config = dict(
    arch='vgg',
    model='rotation predictor',
    dataset='photos of plants, animals and fungi (iNaturalist)',
    train_examples=155796,
    image_size=40,
    crop_scale_min=0.7,
    horizontal_flip=True,
    norm='layernorm',
    activation='relu',
    depths=[3, 6, 3],
    kernel_size=3,
    stem='single',
    widths=[64, 96, 144],
    downsampling='stride',
    init='kaiming_normal',
    optimizer='adamw',
    lr=0.0025,
    beta1=0.9,
    beta2=0.999,
    eps=1e-06,
    grad_clip=1.0,
    steps=40000,
    batch_size=64,
    epochs=16.4,
    lr_schedule='cosine',
    final_lr_fraction=0.01,
    warmup_steps=2000,
    weight_decay=0.1,
)
Rows from block 5, named by matrix and row number. Each number is 500 + 40 x the weight over its row's rms, rounded and kept within 0 to 999. All counts start at 0. Numbers have three digits each. After the name is the row's rms in percent of the matrix's.
# conv: 3x3 conv (model.blocks.5.conv.weight, 96x96x3x3), inputs 40-59, a 3x3 kernel for each
conv.10 092:580488504548484468571467477517471529483441555490502540521525533537521504479516490503502482442500474518493467515566524492554551506521501495500506503505500498499494513521543508505551529526556487479509502498556503452523499495500501505502496500501533583532506514520501548514499501499500501498500499498500505512499484455463464503489493503498497495507502507498498498500500501493492498485482499493491485497506499506505507504508505498499504556594561551505515413416530450439445432429526484495475564524513524477504478487495501528541505471511548542550
conv.11 100:566562542527534534500502500494527538489517596452470510407456484462550610478470490513527473506557416497529383371480473401544506459493541496496496496502501493496496466416453454491530524484547482586571478599468489542443499496501499503502496504502513569561524552575505545531501500499500500500501500500516570591502492546474434486486492496489484479494484495499496500501497502499496501505492474503490481500492498500500501503500504503501503420433481443491594536489534410462537485498567484474503462483512463530617537478519493497557470457486483529612
conv.12 090:531555499514541476520544460519509500562543457531559443477504503459471511563578549495524502485442522483477516510541566586455549452491581502498495499500494501499495454468524445354492482478542554523547544477524458479503478491500499492497500485497543530501556545460503516439498499501497499501499501501551543484547559451515487448511511491497475492499502491500497495498500496494497494505508505510517499512517507495496500492498500496503501507471493493469521573606524510441520543577494559571434478498429448464495486548508504537463544527492480471496
conv.13 098:433417544488393570506425548524462507538446517496445494512544517488462513458451488459489477550546415512473468478515535502433402509469462506500502503500504503498504488530519538532481506510502447465477500459505508449485505509501502498505504503505499442412503453484507427445502502500500500501499501500538482524544466496462431528492501491484495503483487495503502504506505505507509506488480491490476476496483481494496495493493497502499497560535536484402552429438467493440520464493463511404441533510499483451530440435473546459486416396449510486499
conv.14 099:540465454548519459506500450559479518503438503490462460489572552536464469437499517477514482504568528560465502406439470478493500496430505498499500502503501500501500405537526541567522492476542522437484577463518570491498502499501501498496498501500548547493461506469443479444500499500501500499499499499492509501534470546537527493493504506502508497511516518501503500502503503501502503500499513497488518498487509505502500502501497498498499550591560534399445368476533583516507491525466493462487530541496458440401391437458516479468403407440525510515
conv.15 109:416528474451498515503504575431492479450510469495490490546500462462511508456463484504488524515553487462534553514478522509534495512487450502499502501501501503503502520492452501520440467497515524474550488511513499528533502500499501498497507503501458516567467508469507517510500500499500500499500500500483480586518454534462488516524519501497500505505504497502502503503500501504502501524505533512506529520508507499497499496496499499495497532483447468531527495511576559469515471533591532548546540523425485551530525467530477421533483476453512503516
conv.16 110:491543503497575426504539547497527563469557476478502490525470506506511517472488525508521574536440522487521510566562562542514514452413485495499498497504503497499499529490547551514543504535547549510529519525509430468489494495500500501501502499501500476573492526507469505509500500498500500499500499500470467544405421493483483466515514508521525506510516508500505504500502502497495499506502528489502527506484501499505503498503502498497503440419433471452419449515523421436457439522555479512518537464517490511514498531569382420487516507529550529539
conv.17 095:472518550476462587485422545493543528530504579495476537470494520521548531531503568464454482491507405446406498407516552405524454443459513496493496494495499496496500518504502543501418549473503494509501462487472425415453501498499504503502499506499503521480512522531522510493501501500500501501501501500461482502521422434440412538493489503486489512499507505498499501500497500501500499507507513499499499491503499494494496494490497502495498472417439509470497566461483411464512511467569469464496491487482511558556566492509576468491528483497557559520
conv.18 088:542507509503469461501455481547517554543507484450463459500482502518616485529443450559490547430475447467451491550519545406490534516465482499504490497497503502501497517438454505679542536526472558519467462468469491493446502485486502498508508497501579578584506453456527504484498500500502500500501500502525533480484455459480443526475488498511501504523501490496499496495502502493495497513550531507491508510483506500504503505503503509502496514437471553587510513495499515528520559535494514491424483505564484592502521471439512502525498472468491545505
conv.19 108:543533482578517471527517478499511472492489513436465522586463434533485554491528569512480492524463502492504500519498428549562446496482452500504505504499501497498500480451411504405465493520536525538539493516556546526545506502499503504500506503502467525527470520582443470547501500500500499500500499500494542516444561552464573469491499499502516490514484492502501498501502500500500503502492485513510498501509521504503504494500499495497501551503496482456509438519571510483507544584510484526500604462453558502591479490617448488549500520549501488506
conv.20 103:481384395516361432534436470475459447520464417543506445512509568504453510560553514430490515404451492393479504547523520487422477413450491504504499501502500502502502511464540507438505498485523503498536427518562450515548490496495496499498500496497470473454517498453512482447499500501498499501498501501537527488546554472498509487513507482514474490507503487506504500503504502502505503498496488494516484494508488499498504496499501499505504473521552474452502564582545457457523491530522529533488461501510501431497556564518534544538556545539476438442
conv.21 103:472426437479423446516511423466439407507438380532512429511485518517405463554536542446440517449496528455497547538514493519463440453426504504504498500501497502502497553468530537439481555463561488467525520497578505516586496501500493497502496499495488490465498476446516479469500500501499499501499500502496473476543581458497523508513502480509476480509501486502501497501501500500503500492494492498504485506526492502500501493492496496498503476495482572520480517538528469431479430469502519545520508458475528405457577540541534551515551542516489443444
conv.22 085:502477497499471483491459492500498497479467494455517512499479455545506446463478500499531526434481486535493494493560518517575468500439437500505507502505504501503502453482504518518544478502552509414506525467531540469531497500501498499500498503501505590446487560478473577498499499500499499500499499500448511494456473479495440488490491504504483484501488496499500497495496497492495498494504494494516504485503507499497501500503501497499500526533440620488433486404479468411426432408547465461410543482449500453441481474496534542514495429438569544524
conv.23 108:474516575411517527473558608519506557500438542520495592603553474537521527519472481551548458405417447523554467527530477497498499496506488496499502498498500498497498586579494532518530547547500516509471479410462504473477500498502499498498497500499490458511466408461479452486500500500500501500500500500488500445439444445487444455514494503499496504511519498501500500499501502499500499488494495488494496490495504504502504497500499500499502599566489528470518541498524498458482439422516499440479587524488528470517493491458459450432535515483542556546
conv.24 089:424442456444479493512442533420489487419554489460505541460393527461486548500529536474522518561505540423503481485497453436478398478481472499499497499501501498501506505479526495433516470498500479511477516598472442558500507505500501503503503504502391433466431532494452502518500500498499500499500499499564481564542508570481498552517506504495511530481509496500500504498497500503499501498499526492505500519521501502502492494500502500499496412427421440487457472459458447447529452436505437550493456444485469488471529531535470422523476449492476499531
conv.25 091:531537479476477410506507409545540522573574472544552477495469527537552545527541536470430455504380431529467473551530551590532546499518572503502499498495498502502501504489523508455520506523546518462493506427463450399419489492488494498498491494491514513498511488434490479436499500503497499502500501501534555453510544498438421439504494497490485498528522489502504500507510508495496498497507502501501521490488522500500506499502506501508508464482535501538578497554516410482543554577505570577561471456521520538531461530519504561548505510537472491509
conv.26 102:551521549544510495533503507518575591502567624523624592523504471522531509498528504557537552492528506577533499531561544470568571520503513495497500500504500500499498497506495495500522524531545541519520550519533537475507497495501498501501496502502534655552522617578510675602501500500501501499502501502500521544549490497529459512490487515506504501499505511500501499500500500497496498516493517517505511511499523498498501501506503496498501509502464551439454485420497461473459432451556469466465548493465481470503492466487474489530505438482559507530
conv.27 109:465441498461445474442461433409460392432485401375486408510504446450400465446500493458475518601550512523471521462444422503475385412451458502501502502504505502505504504510499521486445485481467486488465494542442473514485506504499501498506510503500482469483510519482432510439500500499499500499499499499481503420483517424419512482514498495485474504495480492502499502502500502504503502468472472478479476497489475497499494494496498501499499507532431421448451474526476545505532523509489549554485504506411491498496498534501435491434430446432459465456
conv.28 115:523518553502514455445570486411489524416437466444527484510426451520435483459479516474581527520515529545525535471546515540508390559558489500501503502502501501502499455487479540391424511517482521476540494449562527467499500501501498500499499502499492526556419433555432545529501500500500500500501500500459528525442483568496451529488500499507505487506504495502502501502502501499499500517505487501507518493480514497497497499502500499500500488478491564472479485471446451503567481481440500507512507384472552481492505523534526560559525477514579556496
conv.29 102:549518547544509494531500503519574594502565625523621596521507479524532510497528506555535551490528503574531499528560543471570571519506514495498503502505501500499497494504495497503525523530548536516518549520531537475504496494502498501500497502500534654553523616578511670603501501500501500498501500500500523545547490495530465515490488516507503500499504510501502500501500501497497499515494516516504510512503522499499502502507503497499501507503469553442458484418497461471460432451557469465465548492465482470503489464487474491533506441490556505529
conv.30 093:539471533419444417467496384562533520443453485433471413519535534511531503505500491473492475462409498599534530537554543486516503457510454507505499508504498498499499526549540501561573527528510509519507442478458534455470499494495509501501503504503584548450494447399462460428499499501500500500500499499425397435499470560449515522485505510523529521511519527498502505494499504502503504506511511502492493504488489507506509510508503507506509479500487535567474442514470480583566460471496462469567490516551490489470503514513548562554497533542458520549
conv.31 101:570562510500509465438513452523561520510492465429449485498501516496599476524483484574494514444450431527535529536490558462534485488566565500501498503504505505504500488421452468490421519529482544522477446478524501500493500496501503505502500498501542572538461425425473465517500499500501500501502500501539551534462496508511429498503485497503485506509497501499498500503503504496497499516516493499485513493485507500498498503499500502497497515491509492609507574526482495551521673519456472444508485506565470617473507499490477496558526464498494495465
conv.32 096:437470477518501520552469548535513502453516474542497516434533492532489508459418514501542491432565481520521525496427440412498495645463471499499497501496495498498497450535483437568456469449518515522471547503495569583433501500499506503501498498496541572537488524467530517474500500500503501501501500500520516568538485542596535605506510498512518494496522500497497498496495497498499497513505501504497500505493500500504500505500501496502499515521537496499487397417464590542443471497473502517475446578506525470530485397461459483500504525519492507482
conv.33 109:530450500538398459518405488521499461524443458471435485475405526423526478446415465552492512549491503514557451503430468426440435451451441493495500498503501503501501505482549462504526478516456479499420447555473556515478498502501496504500504505506534521498518485519462458471501501501501502500502501501502511470592510534482490503484493506491514495488492493501498498499501500500498498501493507494489490496484492501499500498501497497496496449459477519539516465444465480520507507485495458483445461412521448476486456454493516462487535484460497500511
conv.34 099:566566560514530423519568444539518599557556511504530493491448523530526541484513535514545497508419464534485448499553579582491547496534581492493492494495495498497496499497532497414489512527533524550562498486461411421452488492493499499497491495499552524565490475489479498471499501500498499500500501500538520434491475517495439495480502499498483479507504498499498501502502500494496500501512476485504514473479509496497499496503505499501501417469552462498513483562480447505547569567441527557517484422554536540520448519522472496548516519569511510520
conv.35 103:473475486524499443529471518541502500505489481557538570518537414515468564523507451519487441418462494526545568446431454474528560476457503498498506500502503501497497522556505471483461485500492461471408414447433493542587498498503506501500495497495514510510497475493530517509501501501502502501500500500472463410447524507504495525503500499505516513499531506498501502499500496497500499492493496504496507501482499501500503502503501496500502490529481517479507510489483535524513504457479412467522501539451444479568448457472415493450529538523531474477
conv.36 099:486480519515515578540449573561545515455525488527503501487584484540500514462473529497488500437510485532479501472463493429504483631483472503503506504501498500501500448552464494617499510500523487483501519473461558494431501501502502499500498501498498502470458481452525500417500499500501500500500500499504490548523446525556509533490500516513498495481520509496500500496497498498501497507506513510497515498500511500501501507500498497501500513489509536483528428476522628561445439451499478463531497623524502493517451428474462460491515521500537512458
conv.37 110:566523499553513452579567402505483443501471438507526486497543492450448520498513558518449424530423508536437502489522518478475536464458450508508512508504502503501501488510506485435461528457511448552497462496495503518547510507502510509503503504499485454423518467461529500502501502501500499500499497500503479471489542561506603550512520517497519499510506489503503500499499498504504506510492492510515491507512520500497499500502502497496498461515548456508500454485538559518538485549501490548486468521445505487526507504540490532550448535600460451498
conv.38 098:561503532567493484522504503529572558535552578519570556475443418493536478462471520569555565506536492586556486476481483445565520477510499497498499500500502501501498456455449468494471503512514572538593582558585591546561498498500502501501499500501576659574569606561553638578500500499499499499500500499477512542531483508507441498492493503497495499494493503500499500501500501498499500514499498511501510504497514500500501500501501501500500462471440518461467477429505463492435449474558461469476515453442474488499483455496469475512477427460520504524
conv.39 093:542505556533510500525509506514555579501554613527626578508486460514520489487513503546530543481522486566526477510539527458565551520506498495497501500503501500500499468477469477482499507515529523498535544512531556496512495495499496501498497500501545639544535602564533668583501501500500500498502500501487512542545488523525438515489492508507502491498504506500502499499499499497497499518495513515499507504497525499500502501507504499501502485494456544436456477413486454467448425442560465460457537475447469459500487467485494498540502435483554491525
conv.40 101:520523513563515492547524486536540537531527552560525519465434390489421539473513473572553542529499555578544552510535492532511523504470472493496501495502500497498499483470450481448529474490537583502544555507521551522489497495500499503499498500497566589558572559553564573561500499501500500499501501500489569574503507470514474502489495509499509495507499503504502497503500500497496496486484494501497498501496505497499501500502501496498499498509449518422574465506533471502530443588605493498453546456401475397569454486536498507527536467468546502542
conv.41 093:526490498446400471534514508505499508550479528497460519532514487568561537497471514519493441459462477567519505520550542525566552491538516494499503500499498498500495543546542517521561548537545531499478417480526413426456497498496502501499496500500533501500522432449489442466500500498500501499500499498507488476487508518479470453505503482486502516528518504494494496497500501497495498475497515480479487488489493506504504503502500501500502564593571593574576496478529442457501438439486491495567553521539565527515506517528541544524544543520524556564
conv.42 099:577522463521512489507513504474449475480433493501448499496452450539507494493486506374474425438480439411477423484512479558600531541576549500499501499500500501499499489466485533502502534528554437462509457488531518493533500500499501503499501502500536435517524399534538385519501500499500500500500500501470503504480457464459478470486490503497495497496490499503502502501500502501501501484491478481492490477484483502500499502500499500500502504505511553532531505479522413431463460477530498532449495441468521482505478467508562546547549520514507491492
conv.43 100:546549504555541463553566483521522487526501488531550561487527512461480481499501522521440491491512516534555488427475520484545567498503491507505511510505503505503502480489525451443477520478505400462470417468509473563532511506506505504503509501500471461436510495476540555553501502501501499500500498499465506441475542537514559505505512499509515497507495486503504500498501501503504507485492482501505479489496514500503503497504502496499503406483505415452448424420461490477415437490469517514522457520479493479504511494510502530570477535620472423470
conv.44 120:536483509515455515496529522508518463537450489506502526503425527504541507517437386527469515477513514486561490520449489437477524430532455497499500499505502501503502517457540443499521508508457528547486523582478584550521496497497498498499499498499561532512557515551555561542500500500500500500501500500550567512582514496526528497493498492504509500507489507500499500500500501500498499486498484485500490488485497502499498502498498502495499506497550544584570580451368517588514596528423511468512484442562508551540501466412596554526583455399476490530
conv.45 103:483437522543499546498499583441413490495491557542497565543436426499467494509476476492505481501536536510533571528523414479497512464505528503501504498501501502501500515415429456393455462394513501473434536564518564611516500500502502503502502504503386421460474476562525498608500500501499500500500501501453471489556511471574500513493484495487485493507501499502501499498501501500499501494504500496502513510495497498498504502501501503500500536486439515465467507500464479470484545473530531499557497457440540514498523517500571551468586507420522482461
conv.46 090:496579463506588494499576498491500483549527423520563443483476551533465480531534503519502507529437545517488518544524565601460559472549591505503499499499496497496493483452536504373516517441528582499485586503518498541515492499503495501502505488503516490454564543440520558467499500500497499500498501501508509484548541421518544495524524492510507514512504505499500494495495489500505501496484474489509487489508502499498499491498502492502501508426519565495469555553494531503522512512496533512494485456510526446444498515478544527442496520495506484505
conv.47 099:473514522505521547525454552574549546490540533530498518548626498533478513462449456467466441483509495552526506484514522438476510568443409503500509506505504503502500479573444552592499501485499467503483532453469537527470500501506503499498496501498529505496486506489522500479500500501501500500500500499435454485497481519570531521494500509512503492484520500500501502496496497502504501534504510530491514526504494506504503510503498500503503553558484493460509443438439627579478435436506425412519535626488477474502443406446440457468496506504584555500
conv.48 097:433525421494550401487503524467484506478532462492486498524467614490483529505504522463504518546511504440528511512547529503431470428433448495499498498501502498499501502442539508472494485501507505494532526508502449474485503504499496499497503500497454458534500551501494515508501500498500500498501500499489482578496489525441522493516507501499515517494504506501500503498499502501497499495507541486504518506515487498501499493496500495493499444462515457508428504537503452456408425496513446515537510445595498533532554580565442475554478467530447417450
conv.49 099:552537513568524518565575507497553497524524541561493531543409439383472569551546462557521515526475492513560503536489492516462500408505524496498501494500500500499496521507486455394515451537506574536549517539469541514511496496499497502498498493495508575526577528569531517559500500500500500500501502501496524488533524517536450439504490510505507495519501495501499500500499500499501502490503496500523493496498499498501504506502501505498500529468421436474594566550518469527538516586532577468501556464473432444599513510437496491529597516487449494522
conv.50 093:494489505431468450501497469488481486423457412483518490472506528485456438441482495528537503460425434575514524448485475462463499605531539502499496502495497501500498534574569457511479501476490500474466451484536586561518499502496504500500499496500531532524524502491532566541499500500501501501500500499521508496490484525509553576492499496512500486506515513497497498499500500501499500482497483491499493500501493503503504505503501508506502510585529467523486435479515517513480534525450518552490451512523516453493499487487473543555473526544482520503
conv.51 113:467502506521456510463487488508524486483420500474449543586414477476496529505497533539465525504509563460573550509493440514560433508561531500502500497496497497497499536463424479363466483511505456469524417532574504571610504501497501500499504501501513531525522481522458414523501500501501500500500500501432446516427528545486522431480491503504509506516480485498500497500499496502500499500495486511503502500504490500499501495494495497497500608488449407446476481533558542541518508492500491477537619432459452470528482521527454439502529514508517505521
conv.52 095:491486474496498474491475483504524480499531534447520529504498432584543434492523515503534531439474466482476498472486444533539466462462439496498499499499498499499497459476561549539560495545552512409474462410501463401523496501503500499499498503500475535478448566493422557541500499500499499501499499502416481454402470453433480497492504502495480487502496497499496496498496498493495496490498492494500503489495504502495499499498500499499499487503444633491428518448539483397465447397527497427446552497481552499465475501555510537536495480438557571508
conv.53 096:570516532539510540514505500508516553521503605507490555385471520465507551494475502552535495519556487502531470497516471435533504425499513500498497497499497494497496396417467382467514430448504497572541530595478502534483495504501487507495492508496531559558565544602528505551500500500500501499501502500535545522551531507490490477518504508508486483503475489502499507505502511503503507490504499506514480517521495495495500494491496502503501369523546492493563526430536523505532502521591519514575407519556492491577533451542501515546476497501433521549
conv.54 101:463500451506478486512556453522493484557500444499566475469467567554502466523552521504496531518468510503533424501459512599481452449585512500501502500499500500498496448447535513459459517524530609489487584520440545559460498504504497500502503499497571476457560495457525552499499499500499500501499499501522501443552549429486535508495511504497490495493497490497499498496498497499501500526493497524516498511510524497497500496497500495501498465463560581553522511558531513489541507487533415508502526422471570536455514533504534563501470494522526489525
conv.55 101:554515548545510497534498505521571591504562626527620597522511482524533509495526505551535546485525494572530492526560545470572572522504513498500506504505502502501500491502491495502523520526548535514520550519530541480507496495502497500499497502502535651553524613579515670604501501500501499498501499500499520542545489497527467515491489515507501501499508510501503501501501501497498501514491515514503511510502521499499501502507504498500502507505470554442459484414498457468461428450557466461465546492464483469504488458489474490536506446497552498521
conv.56 105:432477462480525458494519424464467441444480398510500479522541515476471469490518463528506506499451521513478511504486502492445464538507485499499497500494496499498498527567534515571554474510509503432435452487408472495424504502502510500500501499499421471394458470415463468434500500501502501502501500500444475441425486417499525532500498503512509488486510506494497498500500499500499498502490486510487497500490486504505503510505503504506503532545506374480495477540518544533531490533437548547515476525498433472466469499440419507473478512491526543534
conv.57 091:483453389518480429497505432469449450442430454534399498454498468450437471492468470562503547443519444544491506456426397425474467619450448498497497499493495499499497501535499439557466520461483510462482473499500530515491502499501509506505502501502538529518512490508534464520499500501502500501501500500483515480492501505514503529498503498518518498491518500497497497498499496499499497515506504522519507520504500504506502511503501504507502483497515440499494485489507544503506465526437530504496395489519483469539555458483445495510449469472505487477
conv.58 107:464507468493527489503549451549469506517436446557452452488546515510483496463472437505500462453500458551469481484481471486475490617447453500499497500496495500499497492543484488538477510490483433476402467545427532535447503499497505499499499499500530455500549430464539471455499499500502500501500500499457517459448477470515527535497493487510505493487509501497496497501501501500498496500525487499502503501511494500504501506501500501505502531574561400486526469540505558504484529585482499503475480530522488515537494479428422529477454496489496513490
conv.59 094:516525544524506537490544496471489537506406589496469553418537561443430464513501469529528473520539486534535508534578612520492493456535519502503503502506501502500499454493515477451507524483534494482486509526477538479483503502499484499502486502502478421495520433573503492566500500501498501499499501500488512473521526477503574513507496499504495503499468495503502503500499504499498501497506481494508478501523493500497499498499502501499498432545554491456447520476504499494447456375465511467537448558581505462532573541512554498473471516498457494485
conv.60 098:508463482466497504479476559482507511455522480428503464548551575491466532443486515455487518543439526546514507516536519511520479477460482496498501501503502498505506515533535558503534518494485477453446520503415507521420506508504496503500501506500436398395483490456441489424502500500501501499501500500520452510443462550453442506516506512511511511486488528505507513505501503509507506491491507484491500497493479504499491498498496494493499533513426409420377454460455453427473453462537461440468513499473450454493461484489466465501398416451426457488
conv.61 114:486497475497493436476538483510535468460498483492486536587455478491539575490488502528493484476393540480573532507471403510502500462534535500502505501498502497498502536493424488414548490534513532504494462482509516586592503501496503499493504502502501539506489500507497471518501500499501500500501499500447463476459537527490539434492500505495526506524502493501501499500501498499499504503495489497496494493494508498501502494499500493496499594538451492540564445493523536496517455529502429463481622504484523506555465506511442431477514512510510498559
conv.62 094:571469483517430428492428449517494531544489456460415426477475491496603473530489452535518531481499452398474468536478533413475504502490470496504494497500504502500496494449479488654543486561461532561465451517442472472441498485486501495507509492499535554549472430431483454437497501500502501500502501503578548496538457449493429547484491498504502503520502501493498494496501501491495495516565534511509518512490516497502502503503503510505497492458489541574530501538505500499521557528471534493463473502553473570505521522459538513506518443482484527524
conv.63 095:485519414494518416506515463500497497547527447560547451531529523440474520521565511477481455485409479485440487511500514489441496454473551500496494499497497499497496483465527465372490434475515532451493548475488494472494486489494495495499497487493513505471553528449524516418499499500497500501498501501555542496553555456492497467508509483501466491493500493498502496496501499497501502508504500503511498510516503499500498493502500499506502535491543495481564506575540483468535520570516560551419527504432457473521489549518546559505577566521493441467
conv.64 102:488528387462584497477543575510472442523540460506506513565426474533450501484462502479480528538518497499506539492477420498447427438484445501499499500501501500502502519418497542450418550463430461454517523484401513528445500502500498501499500502499509429533537514494550527547500500499499500499501500500467515595469507551519530556505492502489490513492483499500501502500499499503500499482481509478482501488484489497495495496495497502496497582492458545561510514517523496463437484494512493474527568462446614535500500498487514509576488498502516505496
conv.65 098:561541562558517521516502491538579568520556616514582567459464414487522496501513502597552569532551502577549474494523513448543535494507497498500506503508502502505499449467447461481476511521539565584565540582535533532516497495501498501500498502503591644575577597613550623586500499500500500499501500500490527546550482509523443494498491507501492492496487502503502501504500504500499501504483495506492488504488502499500504502505502500500502453491448526448483500422511460486456421456566461498487525481447482473525522461514476475521500458488507483514
conv.66 093:540483531523492470532489496502549575476501584462554555527470437567550525476487488538532527484508468553513453557543512536601566481469413493497504504503500501500497487489501553560561528538534531522505521503521506477508495494501501501499496499500485619555484570544471614558501501501500500498501500499480503507523489477494465508491485508503501505505504508500500500499500500496495499511496516512504501508501508502501504505509503499499503496496459639495519473405493475462446458428564447436456557475458542510530461448474496489523511427453582538542
conv.67 082:529507517534481493499462486518529491476488537479537523473487422505489443506502487542547554466534539536528533515548550462535496531525486496500501497501496496496495444475506459455517515519564538459562492479574523480562498500502501502499501507501500616501475556533448547560500501500500500501499499501400459536446479469479456448495493506505493486503497501500500498498499498497498498488502486497522490492515506499498500500503502499500501505554436599487401550453468504433436429405553447452447550509488502473477522468480476489506506466466554490462
conv.68 103:550523545545513493534503503514574592497565620520623591525512485523530513500532501555533557490525512575530506533567549475570576518505520492498505501504501499499498503513502503507534528537552536521517555523536532465504496494503498502500496500501526651548518614574506671600500501499501501498502500501501520545543488487529465512492489520510507499498503513502502500502502503495495500513494520518508514516502525501502506505511504495497503513504471554437457484424495460470462435451557471469471552497471484469505490468485472491527506443486560508531
conv.69 095:570528531554579533532552472475475522482512596472479521381445519443539589509502504545475398546521406534496448430484436400540525483491556499494499497498500494494499461407528426439540498484540502566542525603460507521461503499502499501499497502499465520516498562566506549530500500500499500499500500499461538542476511522428441466499498497501495496497496498500499502500496498500496500511510481506499488505498502498500502498496501504501502382516531490510568462481509498488438491501503402529470449450530522523615542473506500480610487470514432505612
conv.70 099:525491491499476466524529440508532472545477472528541476476525437521522564509509513532531456462391507531500522442486450574443582582528527496501507496501502501497503503548495473430533528503529449504457515426481561540503508514510511512496500510507498474487536475488554524510500499501499500500498499498493411428461461526545544490508504515489529506503514523502500502501501492504507511504492493505501498498513507507501504505507503495495499439511469535543595504531530461570485497524413498508543434524458549501506507530525494495454500551530459477483
conv.71 099:367419520450446597464468561487427493475423546493458535521542458444432408537489476421451429471588487516495457563526547513509449555468492502496500505503502504499505538552489516538457539504450429454509499517560509500550508504504498494501503502503450404390468495511479476517502501499500500502499500502521518510571526510549555592507497500490490483495486494502501505500499498504503503470463462473471478491479473497497497497494496504500497657542497487389484558502435494464479497505486512505469552511427489483498523479476588458465488463472503489492
conv.72 094:498446520470454501530444477426531438427506471497491504459469512458488526504572537519529517569472569433472557491500453438469442498451493499500499498501504496499506528505493542436462457512503511522437488514475443501564503505499504501503510504511434505448436502492429457529501501500501502500502504499519462527462516510435507605488482494477485524488486486505496501510507505509498502506498515513512498514523507499500498502501498503505499449516452446484486466518506466506559474487454450534491469509482457449465494525532441444435454462448493486480
conv.73 095:525462462521460523542417485531516504535494489531440505475508529539605481553455514521493511379541447468469445501449462387502518609465489497499495502498499502501500492452478433610557504496498529528502531530474601523433506494493509500503504493498576567569521504497542502458498499501502501501501500500548516482511444469523468536487491484523497491494502500496498495498500501497497496510528505513505508503490505504506504508502499510506500492429529502571519505413526532547500490491512507516455467510588513549499562436468459502542556523494467495485
conv.74 106:476525531460482513433446555492484554499436465457434516463501546557547409472463471546477560467513479447490488452402510420501455526475486503500497503498503508505503503451486548632470481518477513478495484509451395511449505492495498498507498493499548568556500494499472441501499501499501500499501501501483486525474510506487521545490501502527516493517506498504503502497504499500503499516513511502489515500484503497498499499498492501498496492436534563547450417433467575490492524488498534517460462528525507554441480468478499539546446437420532539496
conv.75 105:452564465516578567448502579507492474501527554526498545523510476484515493572490446506408557484572492469498439528492558456589512567502453499493496498501501499498502516441457480528447541473434498436578483552551496484525502501502498494497502504499456443455498503537506510570501500499500500500500501501480483541544476472554461521500489490501495514500501514501503507501498502498503502515510545506500537516496515499495498493493493495498496527483466499490504571451487478486474468453596510502506546544473534543538597493505530456499540510510492512488
conv.76 091:531500564532495528504492516536567569506560626524600582470481434511525488494499504555528550490520466565513462481515508433553525503494497500500504499504502501503501436456469463479482503502520523510542526539533535487515498495501499498500497504502545655537525614578530659589500499499500500499500501500480523536542471519539440519490487503497490489498485499503503501503502503500501501517511502514517504514507513498498501501501501499499500460514449538463472493410504459471438420439563460459466519477462480476515497460506501486535496425477524498534
conv.77 101:485535588465459524520508472471513506422446467410461456493424436542482479559525478542578534467515572531507555496521508511445450507506502498501496499502496499503496493479434522404433569535493470553585449477581426429533488499498496499496493506492494532515432458522444469510501499501499500501501500502551555509500529560463455487502494492505485471523521482502502500508504503497501497518499471513519501496501506498498498496500503498502505493483484569535511629576504474506573573493472542483520490430475592540499600575501538574532521493493519496427
conv.78 085:501450531512527590521529543564547507495496525545526517492550495543488425540549561509470514446484530540464512464455493423460493521494499500499496496495495496498495499535539506589551498493491538507538582414472645510449503500500509503498492496497527536486494507454503491430500501502501499500499500499491486499450433515535501553496514514519527492486506524492494494494493497497495493523519506533494508503507500503506505512510505500504504491487486475419476517484519524573445465507469473471496487560541485458442513500505465448445506528532513533497
conv.79 099:531532470497472462454472494485467427550535451532499481482504521529493509526530536507487460464406525476453504529500458594518532461530533508503504501501499504502503522511553508450571493522599460422442474355489467475474495496501494496496499501501488436461477451477496454519499500501497500501499501501447455436459494427471427365515507498483488502529513487503501500498501499501503500488502507498505497503515492496500504497499505498501502506510469561516560528501498527419472529525463507510456477499451543511500475477494533566464576531457530507509
conv.80 097:485435528544466564523454531512430556530397526496400486480513526508452529440417489487516484494601428449464422451504507478462451516434472503502499504499505499498503486495480531547480494486470521578518530501541531451485501501502498492504503498502532514531527526545525447483500501500500500501500501501544531508551496444500508512493511488491491509487481506504506502504503503503505499491499515497492496503502495494497498495493497502497497557512597534429578420468485593511559490463493534460516527529532501456513482449479545422428467449447588542548
conv.81 106:563575496455414414479436441471483482458389464458436464526541584524501519469495535509494407411472404475442418474491511386415462479513509495500501497497497498496496539523519483479517523523558461459536358456522464525521501498495500503499495501498542489496509416454510498495500500500499500499500499500535505491501546559521505500497492497496492494515510498499498499499502500502500501485496499486492493485495482504502504499501499499500504561637615538547558496556598500515524473486496497492521548567595519501506529566544518519500519535520524565577
conv.82 100:527500478534440487578453471538547511463458503552496493507530473458508534512498476449497434370453439434455411485536505516582614589560475500500505500502502502502499460495484469490516490469456457548579453451464508436482508512513506506510494501494517502531496470521584512511500500500501501502499499500482464489461403498544501489497509488497493472486498498500496496498493494496501498487481498506500509487491489502504499506505504509505504451528530419537562525514487474491473531493499549534498465517501424463521496497484499445449530563564430468467
conv.83 101:459477495495390416535546471492466456467408438467466421483449485502452454549530519505478490431476513553474520535515524478440437551491442497495497500498498502499497550515500487424493542488459450504613465432588461409557496497497498497496496496496522507512489448470489454470500501501499499499500501501540533487526586582458445519508496489498488494505498477500500500499498501495496496497485474503502483483493500497496499496498499500501502483485495486457414569562516482559496491415472540570545426446533548480444575596556567580584548541525475486412
conv.84 086:509485441476539453514500497468525469483536476473503500524486593471480528439514514463524522587476473488437490457442429504481439494487477503501498504505502499505508492475519558469522523467456494480449504553418473507426506506498486501500502506503429443495479526483463493495502500497499500498500500500497490564479493546453459552514503513489505529486489505500504509500497500508502501495487520484496493508502475503501492497497503504501497502479450412490459492437452445476503496468449432486446505429521436465477497494491414425490361388460466488562